A small image classifier, trained from scratch.
Model: 96-pixel images, arch vit, norm rmsnorm, activation gelu, moe top_k, num experts 32, patch size [6, 6], layers 12, width 192.
Rows from block 5 of a small image classifier, named by matrix and row number. Rows with one number within an expert belong to one neuron, the router's apart. Each number is 128 + 32 x the weight over its row's rms, rounded and kept within 0 to 255. All counts start at 0. Numbers have three digits each.
After each expert's rows are labels from the 100 images, of 14976, where the router gives the expert most weight on average: "top examples" is what is common among them. Only what is clearly more common there than usual is listed. The data: retinal OCT scans (Kermany 2017).
# router: router (model.blocks.5.mlp.router.weight, 32x192, trained with AdamW), inputs 0-95
# up: expert up (model.blocks.5.mlp.up, 32x96x192), inputs 0-95
# down: expert down (model.blocks.5.mlp.down, 32x192x96, transposed), outputs 0-95

# expert 11
router.11:178133124095177166159148184116131099135109140164044065089130136168035154127141081189115123161131146127163088073142133164147120156119105084130140115119093167094089171138175175116087125098126170125086074097133168134114134138132179142148138149098185119107113055138123166100089157155171125141
up.0:115120119137060152136107122105155150146140121140136143159093098135101189140130113155198161074137104104150151102135149142141054142118142100125116142189110151188125120161120110155125119098118136188123064157094174155117188187191127107112178106143134156163147094138105141168120170116074065104
down.0:152130112142138124141122146102137151095117116136167119145147174131135160073076139106096168118094127149181101163169135101121144135089203178084122140146106141115092164104066149079149099164195098077096142129185184152150139118142118237145114203154107114148099151218156115137128156145183161191
up.1:092127200146077128147127165103142153115130093126072178104107066061061115142151131049070150176077120119128077123131089126099127126116164108135194126132194078122133125098106117141092130141153105092139148092152136143092147138132136138115152076132122130093114143075168131122124089063115154073
down.1:134169176170122110169186143064138076184118142120112078107189145143102181105071148134104151057185102050121102116070139071127151123101146129056075092156061107154127104128116136145140179095115127145127142118183086171125188097145135101139098131130153096127146089100123056140123125141147088090
up.2:145074149120141141145114176150075106162138168081108133136152104164162188093094151122118157136190145133125135107155164144097099114102123091133060139134121127142144128144075088163164153131151135134115111130125112147060115131154109092093096120125150132073132102119120122093123153105087105113
down.2:130193164093170135110119130096123161123140127090104116155112127121132084095101163080129101086085151155134081141146135126131099150150151150209129138113100083101142091090160165132106116134148100174150101181177130125137153120119036096112139112176127105180137137174157105113126117097109118094
up.3:115166070150154124061107170152129100135118089141160140137145166130126090137077146120145087160147114134148106120129171108133082153150096195118164079137092069139099115140157131174154104148138066104087113161121178119109173128127111126175167177151104122141153131164152161145143167106161125139
down.3:111137122095141148119127109168144237130108133131143113117008146171163075059155071144116156119125128109156180158156088121145147116166177130129144083100106132087160107121129107137173101105136147140073161126150184077157111125125104165110137099117145079129133115101095146097142189125156157088
up.4:061130118123113126090138191151141123136084125149071144103155107129134109136153119151064187147123155154110170192132135120163121167172111077127129118132104112122113162100064118101102099105144087105063134139149127158162106137153105179129153114126210157071163157084108173143125116138208106142
down.4:189094157197141160103170137176135136141175208119143122119094165125138145115174123111179118178139155148155200168156140105115118198126120076133099147153140127079110135121146092172119157164092143139198119067105140129094119070067117127131140118135101040102085154138099144119077153113091121090
up.5:057120083088117089127108146126112121173098152170160148133119131144113119118153107126144076111111132091102110105108113127118165104159149101096100171173140081124117145083140128123098105107136113124145156134159079121112050160172128140138121118148134116116126130091102122102105165186097113056
down.5:122115215120128112212163118126193144127142139146090159151124123123147178126128081143126177099119174128174160152110068124113186200045110091087112111186150129123142091141133187108142164102144116057085126137075117109156093073153148161131109128175082150104113171115135157142142112126141139151
up.6:094152085120056164110160131133146041132082131123158089103130085126160121141210123134125124139133120148159117141149156121200160106148120155085130109109124123082120101169094156114070093066140194085122146114142152087105138205166101151117080167101101138105133136123161128091124149106106151123
down.6:166117152149143067182159109099164111110137174105160096100158180122070056084110096167105163193110155157088117132141082140125065193156141077057093126135116143113147157090098072199123097101113111145163107132149117142146120109108189164105080154113104112118120144145140132140090140104205130184
top examples: finding: diabetic macular edema

# expert 27
router.27:132144124110140208178123158144152092114118109103134155135140091168149106149171139166144154150200122119154103124150160129144099101121173106119064208105128044097076148114180178134139088124101145162086116119082144143128150087123153122135170128096142168169115112154140116146145181100142061025
up.0:152136102173134139127122088093134137126144154185136155128183105144110110172079128105154169201067135076149106171127157112152146044178131119175186178154127093099073161103130097158082095121098164135101122082188102112132158140140108103160141137139118104154167080137149091116166167153128157072
down.0:138112142112127130164130183129160105080073128151085156152136120139174156152184168176154104076149153154099153104074093135155082197081122130115071104093125066128111102141148106097173152175116070093139113172109171137130085123118119122089112116091125179108127075138084112080101158092063103109
up.1:138100159167095080075161143127111121102180133168126126182070104101105143189160144128135163144121095135093113187095059089161083134105113175104129136113149115117114142169177116163116121133150162029188119141140112144157175108149091145145108189185131124140112126104134150116100134128156126138
down.1:115113079100169117144123169140125112120142096110105131075178166122136158165101139138120069071134162169111170071154183135078142093135133103181118176137084111141098077139113147123134135103100079159125177086122097111073072155103123134092152094093140155109133133164118131149151134121122126106
up.2:129173127103143110047127081091055072171120096152101229147119159110116083146126111090129123163152109155103126129132161120152119116116088107139163133148141195114192189164088133126129150134131068089110117127102059121175165094089123126110146180174139095114136144120082137147128148127154150116
down.2:113149135151069112093115134081112148126102087174096093100199167102110157118116147131088099116147122144112166109190149100139180121154200140090099141085077071092100141146169183135105078167173093132182131139145166066111114122122127119166154071117137148148135152178108146140085124162087199160
up.3:175164169119111098155169095105125032155188103185139137148065173093131140112159130154119132157135057082126078118121110123083140103153137145120109172118110107174160120108127089129107152175137124074178094185138135113102104121166085150111145167133100108151132154147157096085130112121120108131
down.3:126098116117089172096116132121115168100114127084065135094174091132092154174118141118095167108150166137095162066136131134149166068168147128184173128126169163168128109174139142105157093132092114159129161036139118125114086143130127106146099117145111174153122116107145141179080157162176129128
up.4:095170154119158150098122093139156122130155130181115083097092107139130100158120069174109201092071127142140127087158136118125147127149163160069115072134072089169137114180137121180093067173137158121123074122117126118124135092115079111103120119176182146117148088106135162144079127145161126109
down.4:147132115128097149129133189095111100081099136086188166092147166062084136097132120099160093169149098108063160149156145134099168134132129115198148162129134123129141110114160178126162146156092087135176164152150133136198128113138202127154127136137131162142117154128142115089171102152079138120
up.5:169114132146085192102183159094171098106134141146095102123191073083063142121085132112120172220098167170164171111117112191141161079146126162141086111117145118133152155128133185133192067116100086098154106127165104150121185134136084147114101127148180158091079176102097149211078100103072119116
down.5:099126134141086128124100155140130133105105120165149134116095131140088155126161158114095089073140107162128123140125172089130088178120156151098129189128106125171132143118160091059080155188107111151142159127090192109168131155114106162133148098117104139208131080105159103082176168104157147128
up.6:119134106133137118107127173095123079123121081125145109116134160077150143121153111166086143205156148140147122139185090137067125157139125047061124105091116136130167122120159098165147118147098120114104133110149136097103150108131051095095083205161137149169154138147068109127214100145104141155
down.6:104135190158107129139146164134093165171174126129077126091163098104077124158110140110131083071101132175132124120171110125178084082171109141152212178119145097166102118087108183106086155152125140123146130099102135121143097145125181113150107112104120142132114110093142160095110136101203098142
top examples: finding: choroidal neovascularization

# expert 30
router.30:127078116157156136150088090145083100100065143101131123140156089176077153103164098124118124095163114156073111153147128138177112166149143112115113109184116143075110152122098088113124151134096123122111147090138175136181075127144116131146099151153141085214135143127099120097100144125133128152
up.0:121116076097197130153141130088122093130182092160140126154077113210126142102135123175129160202099159144160092115176130115125101106160138134149057122136140153126180175065082075142142123107108130164128133134164155065097174068112135131086121150100133095073111167154162129148101142130145148120
down.0:122076109102085179155113125128132140144128117140078153105121089127070184148157140172127085107151157152121157147116098181170176198146091112100122131161158162174114134149138194129183149101163166144110160122193105127101133064124054220126115147143147166183155098121123166100112165126129156137
up.1:131131145147137095166092121100111081135114088111120159150176130138116149109095101183107171157145128089111120077184148150140145156075195166178068140073144103123088133093157158118116151113171129096153104065146075104133157089156118185089126151144092177122195126151121125087132214084131188125
down.1:085127100156089162144084158125104140068124136108055099115081150154117160116123168202124112197113141168095138176113180134083065121134113102162147167132122093157100103163118141114140164061106164142133131102140145105183170164087071159119138124103122116109142062159156123139102125132103109179
up.2:158146112068138092072089142137074143127096185069120118126097119186129147102140101145145204125168153181129174200121106133122134139074163155131104141085116174160138152103135157160126075138100045113172152117195108155198071119101146125081153176121091082077156136113042096149161105120105107177
down.2:163119128139082168085087150115183093122105095133142111124107107162158126083190180111185107112150132139198142110146132126077093109149129124105089122107158154117085124167164205133153191129073079088130174159161153116127133117072148175098100151106148174177119121138116159167091084073151153082
up.3:117124157154178141092124134105123127113118148095153157108117107068161122068116143131125129166094095096134164123084148122129085132084103138112153097113123147161041062078082055133105157142111112082097129054172119157112143155112117137137130131122163084132118172143110174199126102096100115151
down.3:074149082163057110152130117119046137067140120104090148138132088101093099151132151104169146125118103139126105134121154177149098085134124166070192166129092120129099108113120135115099146200169124129108165177134154186138100139172116117116149170092155180094170138112094139128112133136103138151
up.4:118176104144127128123131074184198113117155145150140100163147179131113083124154134129100130149127112179141062167124140106162153121174116164119158106151109106191161108157140104139132111170107126115163122162131207125117083170120111113135112099172142041132138140119125200127171138106159150127
down.4:073116144154184151098101182128120170123088146176146183109080134126103155117118201146097165123108117165139129158123200150138127168154092135151136148102093094118151089143138142174072157118145073094094151140061107090123167171150094131144094106143124126053121181081134122095135137133099143097
up.5:152129070124084189111151114073155124153117105115172149132100133126121132109094141094056087114074056112126099104099068135148153149105084131076132099154158117150139107065113182129131045153176157038105098177152157055115126113166151156130113094181076122134185098158224153105128116121130104081
down.5:154114116135148136155138100105163135148130095131127174163188174120147066111095144123169125118159081117183124120100091136151092106132094132075124173181084161146146126128090133118116161096066105134081121047089180136091120159097189135136095135141108127094058136184088160062143160138126110127
up.6:121114142149147167174123137126083101128119175165166110075100097103110200138112137131147167108141170130102070151158178138169064110133158112123103090102102177186133105110105036142137105166103143152084114177110128085115164118080070123065098146186135162090051116130116079118140152124165141147
down.6:185144095134140103133161129191102128139166113160114145141128088065098159093172156097135091104163151102192121154119117117145152140115121146130079123206096096174108119186145154111104088097165204136195157130164091125186091133131142104092171149107131151149208117107112107118075133070121143139
top examples: finding: diabetic macular edema

# expert 2
router.2:084115051102086194126123118211154165118176156106174149122091161108150121155148117140124085111125165074166088145159198162141120108157150117104106092113121079118155112161151154175123129130099091142158116141045136140114119141142050133085115124119129117114123099170069126125164136128171119109
up.0:120118110114139087117211144074135201102171111112127109147176120163110088112128132142175116163078113114124136141104131173092119171093198134140118189101128098130092168125141092129141103155101093183109162118120134123070144210168139116122122202144106176137175135119081164148072114128113139079
down.0:117167148097108109071146131113082139119098037147060117082164116172119161131087124182097155135184095146148137134147150191145091133114174050153089128115206153139088130129136174045152127136091111125114115112174079105188145114136036126171087133073130125068177133102119081134152107107138142145
up.1:110129124156142107106178122172143133155105131120101108148138163107145126141079102168126177119216139140131148137109173098119103124196097101149098130165181129166064106096103126127151105147153123131108119137158135171166152136190128140112094159131142188138117182148077081118142066107114141080
down.1:110176157100157093108134135053127108096141157129124168151254136137125102118178175082118110140139114087153109123153148119108130075113143147093174135117107148113107148180137135125149135125106149064120141065102163163208100161138145178171066123153120082153112106192138118118123175079130153172
up.2:157175097082127183170142067179159142115099121133206133141113147150112140096141159123135072090194102115111098177141138083158095133109125176103153129082036116093152106093141163137155171158135154178079207136145108126144108142121071131119140126148104104156104118166050183116082143136152157121
down.2:072069135173109124128127112162140113138142145134135157101064094152153160088114172186114164125136115162192172098066173133104161172134112109132069107131142125170125092136068108126121121137163170111141080132146149159061125113160146108141093159091124142134126122024106136125090110168128129126
up.3:122169149127087077172146131125126110129129139118136164148141164139104101110126135157164031079110096168159129129104112144154181144088097109120123155123073127105124160122044155157210122114118132161100131134131148100163067156108126103156101130169140078121082159154143173139099182159128095131
down.3:097114103081168190118109139114147180096167130132166152204164083134100141133110121069137130126088114198090200083056108142106173112102179160117152176147133129126133114130157058108130059126135115131140154123112070136134182104100102126132187067147104176152093124112122179135152184121134119145
up.4:104104142096108147109149124120140123114148108145121166153107115123102166101083111104166120144083125167113138163084085114104177163128097161069120158119083083099085114128110198103132139172105060207039145156187137158164099115140155131130116113167159101128132112175091114161143147132107140107
down.4:086125180153074107152150118084140156083159122150117169159083129144111108129114059122067137098110135193114115112135169150157119136166124129110123150158176168155093129117093176060174168161172102109144108134156097126053123181177089105095123110151130140040176161041117138081116123153116071099
up.5:140232113149104116096091079087082158099128110133151100143089129146135116105075098147111059166124116153095119120091115086174150086120135141132140139174126136183124135140123137180072171144157119130126165160160157141162097193159129176172152157129092104137176109138106162099111155130065158057
down.5:172093120168115121130119128155210091122079153136154108120123127101143098079166210114125129131156155091041169101136127161073126168129159117092130171101092110153048030051162137131123115130144109126080127136153153164108157146110166163136107147149148132100109156155076087162133150148148117117
up.6:160123111107153113096152084133090147130194206074178048082111125165178095119125103160115118138139123117155152073111077173190142100160111131158164172107158124163126113116077157100134130125128178130071142067175029140132124174180139104152100133105099096122068092117061102130087151124121119105
down.6:142132128132103148154103151129197092206114066137114116105111157114139088126133143116133153128124217090101167079134110138107132170143134167198094175114095088085088124109142168092115178128161094124106140123118113102104126146093127149106129128117090090120132148095079131053154165093154121133
top examples: finding: drusen

# expert 6
router.6:190124144119182115169141153173231130141128150138106095098151129088184123086121177137173094105166123109092108146125115110176115163127114147106177103108067145129116173101171110160107204152082128124126115097139066171079141128135081095126138148125147144103122159173125108114145143185127115104
up.0:085123145153115118118167132137099104216134174099180098122115108144178131111127129151120129193133140144118136119116128110094147113129151096124118128170126141186148066127127118153127163145163166176076133107163120153125118157168160161156125142150138141156144133119094054117125211167162089128
down.0:093151131141132157128120155118146190077180160165103128125122147150180106134135141099112075129079139180153164150102144116110148138171132183092161143129160144138112071103170129113108137137120053134121136093160122031094125161096084181123109163117062153132127112124177146183115107139143119079
up.1:158096115157172150132137135172183118106120057168128075115118133160136180072107141149129130159118081117214117081118114158126125133147151111093176112068195151121135118138092098097153087108088183168149174102132161146097090134123123089139114119172111125163091115126168079108150155116145176085
down.1:081159119115151069147029133136118154113147139125211179128038165083100137123135097125122110117105147114114130195106099121097121143105097103116140099148137111139175065096160213149154149175142065199107126193170106131116075154129085133136059151140094076123130094132056139155100176111131185149
up.2:164137152133143124105125104169110142116135164142122127125081100143137189182106094147108208105152166102130140175141165097167161122160149118126109137127120078115172106118131128125161179126131122048096132108140178170151102057094128108167117112134151143148112102102071153141120096122065086147
down.2:121061049186123180137153156143108153130124147056128147118109088172093084120142112066112141116139112116121173113078120155149138216141088159084172148151134119189120141099098089119144144110139096155156125128084161141133137082116159089126094115181122106170128136076149126101116127092157078132
up.3:154138093119159077158086178113098142125125118105136140135101169115112124158055147164143146113127101131155134138093133113138118101103135088112114128130087103152100116150118142139040056079125079089169079132074142148163141084148110136131117096102149113175142119140123106224099134134142104144
down.3:111162176107143120068151160184100121126179165101116121148086140108128137142098091160140097137107155103166127103062146194112121155096121106111140156160138101170196109141169158099096078141141180129175115137081139163085209143113110087191127148153175054104134119153070143173126120147121063164
up.4:114122090145116117097122169138152161110150147110198155163142149167086112164080164115172149195167160106144106148149115116133117165180108108175092150122152128085127122080111135143050065113148052117117121171115128040150114109191082168146135100111149110051152158103135122067084118074171106113
down.4:172164125121153165184121110100145112106053115108096143155110131137125100082086194080135146105141132080129127119118160116080109062066106111150111164186161138126151142111216133097139121119051097119085163123052101146112116152037208150142133117132147164127189155121160101163106124147115110161
up.5:124171159142168168133187152137150092102110105171105109137083117137138118139044091095121086109138099110174091112103095172143186156062069174110146082135119135141165119138124143141092140099146132140140110147187055141115064061170092140124065136108123098164082157127143120142151160163130154155
down.5:140106090146101093130120166111110105116155144138139152149100133107158114148108153118167074112158073104214125079185134117090082082094082137114099105166122067079126113160161131144103128141154166173144167132069086162115109171120096135152134142110108167112129159201091137151140092124125231155
up.6:133178127130148124065103150123135098124107116117074106137091124056082174107160115130197151142157151107140149105103108154182201126150091159159130113129122149114082114146197123160143160076086115143088127126131101123101146148155121143083144171102153097121112119115170141089143182153139062112
down.6:108180120150160028201129054102107158189133103145180144106150153117097112100107161109118099194107134157111088129107129122126107123130091062107166143134171096142141141130103111129156074143114153103122082060152184123164089137124159149125119108108102163099160156109161112126130125126134170224
top examples: finding: diabetic macular edema

# expert 10
router.10:108085177103176067118169139125114153165119153075177116154137092076160133073193146156156172151073088140135128184097086096176120177132142156120121126072160168135165117116075125124160131106134048091186067144132156120156203187129167152155093134141095135148116162148098115135087156163188101188
up.0:160118183118095111079112149078132106146147156099106079128168077110125136135139150111127157114091096042125155056164079165087106113076181165162127175122087103074159137102135142172123083113161193066088137114125137111121152083062176117141154151104131143164145089116144152143103152127119125124
down.0:112135083061129123169143142079117074160134167155075192148092125152174133103084102143157124131137085065172106187070155156183120143106072100128131137131111135123090139137165157143175149103114090190151148116171077085177111133106069182071136092159073140143146123103116106110118169124176136071
up.1:090127156063138137119059122122126175151098146180165123185142121088125100134105127112104133147083121255126114095161141068117139132106155166147128076113111143136116127137189090159150043126103137136108188135143140110079066158110126135182172152114151141119120145108166063114135117077086121134
down.1:131132128163108086138138149111167086057124106121136061117136157110105112111143127127113124096162137121084184177107165125193155125140121116140132141099136148123124186070109122063109160083164091136124113176146139104170156124110067183129063108141080096186134102209142149152118150140191148116
up.2:143133171138079121115118197139105099136087132122143139125130129133142137114107155093181161145092117107116088082120121150165096125134176115108161142143100170140152120176113061117133179173114162131173139120167153102142136192099115108147115098090158129147163183091057101147137077146129070126
down.2:154126161091152158128143167125184120166107168106118133117090108098155081176153110129130168132190170124149117162167190065118087103146142191087140125095146060067150138141142116094121184164118122178130129091111142090100146129106088144085081095145166156096144132129135090147070120129128138114
up.3:133152096107103150121111154152140175120118108173102102116191153151150110054139126130187193125110151153069131099141176157155113072109099111163135049166140162137146137050110131084156141113124175155118172094120092139120127112169150131066171130111079128110117079176125131124131104146128153122
down.3:131170135147079066167150083161174079205112172135141131117149172056093102162148117099115140186132148092118128118112184103132063107163150129170132148171126142103163117146168124159101131076070128097123141092178166133113149144131168070178150154062125135081102132145126133114088103144143123099
up.4:130097122092116085134108094132067131151155186137133162106161155187113131160077140127185119116142123157142173127137128072151143129138137179099143141135134124136082138159140075191055145176114114188166122154110076188102104153143120127137120160130152137138092141109094134130126141116103116190
down.4:178127168094136123152161173155094111153148098163069068154119116119148102136121091123139088101115136149124156166128073171146183145054145168157152076114159251134077164124145126095167145146132152121188131137113108094133143103118085172111142079135102158138138116151192142177092135146104127140
up.5:108126169105160148142093145123193079113073106121165148151123114113132148123157119112142124145167085082120121111120118093128129152084122106138139168193147129155076115126101163155218105152091185099114147102148077135135101146135100131131165120105141118146078132154131082196097189123076089112
down.5:132087150041168130144098120152103143083179116109160130100103145190079083151133188109106080115144172110024116139225097171134101129126111119095123177132159147093170117116143153126100070136103082118103139118116097088148130105120098160118143137133112135076144042135156164087134126146108113108
up.6:202121116129120140150142151105143142108134138125123170145167151151192104187125110148143130086150157193105169139108156151147070106168097085199134090142146114097136133141117062170077113091138125136167173129155190132146164076103102141169128109163133155125097138109131146144124095142120086114
down.6:154141103136181097161051110133157190156102131140140099132134146111085170108129143114171130166145066103209126138088086091101144186146130120133122123100178141108139162185086093159110149113150200134113137106085075162094112173080146120135133102126172128103140134142109088110148101144175101162
top examples: finding: diabetic macular edema

# expert 25
router.25:157096116108168190192168143128125112110132180132083102120120181139130159127167151177174165117148156100154107120157117120143128106119111113178151087102067097057078184128205179127109190139150169109122140061081131126139112133102137170138158072068134143133144081189127114118120127195142117133
up.0:088148133158121098101183104096139142124129153159183156119087089111120141089164141135085155154151122202182116089087117144092127168119110124109084158121108133151120142145084164113129149124154130159138081167138040122124155058165108123084126119091096099126102106087142162127097105124152105069
down.0:138120123129146139081153108118138053106153125110134099201254081097124131128152122124122087121147138091093123118111086141148137084136171118121124126095196214092170158074118135136096163091151187147181098123142099163094139103128101135062166116114080144150155099130149149070059091128139171210
up.1:075146103139097108138116092153104094119164157102126136092118124113085151101110146145157071146105044130082165140138118113109073139146093094195144147160107097143097116127146081154132120136125199183155146132148143168126084087105128069151123160104182112137152148083153137126115124115182135093
down.1:176133102080158186122148144154172133131136154123124127133167130040128185086142156175127157076100108108093110099093132108137088114131151118123125179101142114118116060093141171137042112080161074109119132081139122142155115159083106172133096105139080159174111092157069125166152049094179160138
up.2:156128085129137145129204132122141129113206171126132177180101122147116154050165126188130130158105057194162136112142121146082096195123200128083095168193153154108127129094115188138188106127147104142113098150134119223184129166157143142067129098123090130118125135105112105119096124073167137145
down.2:133167145111179153182150082098156123130174096061143141186130117118154127178154113078147189167103094109082137160147148143146175103091123113158133135180094146149107175177125092122092180115151131103135146133075088203120121116206150109085133098167079139112119146147162161044103121131169123098
up.3:089131135088130102176130148134059111150155101174117150139154125094126115119113139105135134112092116139141109102145100119118116135127120191167125069088153116181216113140088114089134099135070164095120165020142152172157136114185120123117130062131100136145088085122147163143130145105111140168
down.3:146124127170088118034153102101125150150106107109102051172123149079154116109155202114126115142147100112064159150137127082105109115149125176078099170135136112169138115153164091142207102114196144098079169193137140078095115117088107160151164154125125050165063116139058166102158152130159105138
up.4:145107174088129155139092093128077097150071130149108191161088107116152130139061127080128138149120124178113141168150120128141124142052132111159122116078062142094150170143098059133124092161084079105070129127149186178155102126124150064158094101137154133127106161142119112152099116162066155137
down.4:055107121124145091079110113066127140120139124166147162117180167123101077156113117112136208171122142043120114092097166155096145148093124150159134077185154137101130198136169120135176142167140132109157139167074158116067111142116073117155137105107183130096120184096077061117143065090110083146
up.5:178131160133143159170110151147136171113082132133144118083107136132211136122100119144134139112122204160153142145163147060109077138077108095073128171172118003126129139157075134186095114150151109136111136121118150178098148169101191176138158120108081181145115151156122133115105155119092221131
down.5:121159150152066139133113157145130178106149166116158132161072182165078211150093155139090184132099121098147130138133094140135086142098150115174100129135105147087095150144170198085151106131100094153078122136155096060073090148124182100139103098129134138155088169140094177087113119170147142063
up.6:142144115152067141127132051080141170138116116156156133113092081125162128129150131109203144158182108146156132117145137108131147097107075100164099109095140160131136090111097154177133136117138161086120074119112138142158144070157095151076150106124054148158096110108109117100123133179078135119
down.6:106138150133139128096170114107115155120068114086174077081170082094085110149118117109131131095124175184111091092152104142167113084141137148132140107113136118109107147108098158150071161148086139140078100126076106082137156038127124061099123165099133133083128117118154161058172093121168142131
top examples: finding: choroidal neovascularization

# expert 23
router.23:120144064092169183127121144106207100093133133118125081121141135124127121196171135115134157100116146092134107137070145078119111157099110126134055171118173117148194093134151113113119156108134149133143121074089146075103109072086137142123110140114147102122061098191166134060119142136112148183
up.0:145110128156129169163056142154131149105138082172074106104136122132097130119160130136075137178031134176131102109137125142153098148178094076197098189139113119141116140121125153172104068085128127091156098116177175124132080117173130148144180174132124176110110124148055176177117120164146101117
down.0:090137153091122082146143065119091111150095129101126101185134144118069088110083145172137135109208181120138134102144176100120186145119119140059097148132124143137173089085087124104147160083132069094129138072117113139121131172109143098075099192098083147199088135142082138160135134108111102152
up.1:089103131137104102121149129153119151162115067110174178088126157104133156095163109104105092141108111119167148155092100117199074179107085112108105156126128167152152115119106125131129140129129140126063119151127103098122088175099086140147067145104125172105090170079162146147071147159135055105
down.1:121124158177129141119116100053163118099149111154133123219103166101087127132113097152116143086066168139152105127185134108172130117121181115131143161150107188089132145072104169158130106138112132108094132079101161142077121139136097151101164109118160113094145133126135124137145102067174137098
up.2:033179078110142190181089141095145148054126092117172140119124108087119168137135118172110133106098146145145100116131095115112097116111101100150176137112147146137117073148112111136107078181142169110144117111179084125159098112185134144107152120101091134099180136149114135159127093159119140090
down.2:160086124066136133109112088130133058146133141117080111101159112117102156145166129210107143078078174090067090121141136161069083127119206137143117139118081129117123107096115108099161177119043108099108135140130151130112123100070110073115171147129186174147116112129195130173077148160162136155
up.3:159116109148108146066101073137135130117109123143108118099102117179120135130118142112111098133121182070099142098174143126136178110111100121160174148070195096122135116154151172143061111133123118090162085195173132167111202119080140125138122151066180097095184089121182125094161150123127150124
down.3:072114160091200106085135121110113123091143117097130074142165101101174157129116121149141131129093105128079075136072114121175126098155117144156125154105105106149158146127037126100146148101142159104106103058170110109176102153140050113104074143125097124110153133164049113088141123176166115073
up.4:201131085111113134092090071118078149124138152130152157097132180077118093163157158165110124118132180087040103090134171134089066070198157198130080165126148128130110077106121086136100107107136106090143135146131149178100093146145116128093089162104103076099140115139111143129146145173145132099
down.4:115154186196142104074114095118130151168125095084155133097169132108164128085120094153106154122100129094044153149136152172054090132152161092163194165089147153121143110111130129111109132082093075114132133122126149124086130086144159057183055191088084135154094102115131186155144125138129110175
up.5:150126152154103173114097187153085148116154128194130098080128156155143162163155124153167177152131098120039083142158174155096108129122127068092103114122117145146138094154203133089104119137150083126113152087151164116095123113139101093135059080094128080143147107151143133062135088166122216086
down.5:187112127128102155104150136158154099184153073113147096107124173182136195085124124119153102129120130112127121106095116139143082144107098145138135105119080121110145116155086178144104131114110105107176110097146173068132053115125157117091039138087103170172183168168124079130129122111146097140
up.6:090143138122140134120143126127178145155152146096179108115081120187136117192103107076149135136129092152137171195157151143122078144156111085116145139069165119217113166095126148126126109059136060180144169142116129114124131147138119149133139102176082190108127088162143094113164055129151143090
down.6:130151127148152083151163134085128139120114144076179116115157138136178154132166106135090169103083162152113139103086143152198125156120144052197104108146138145105143182149116148141150101061166168136142172131203162086162123134137116155084187127095152131086161125150054127117144100183135084145
top examples: finding: choroidal neovascularization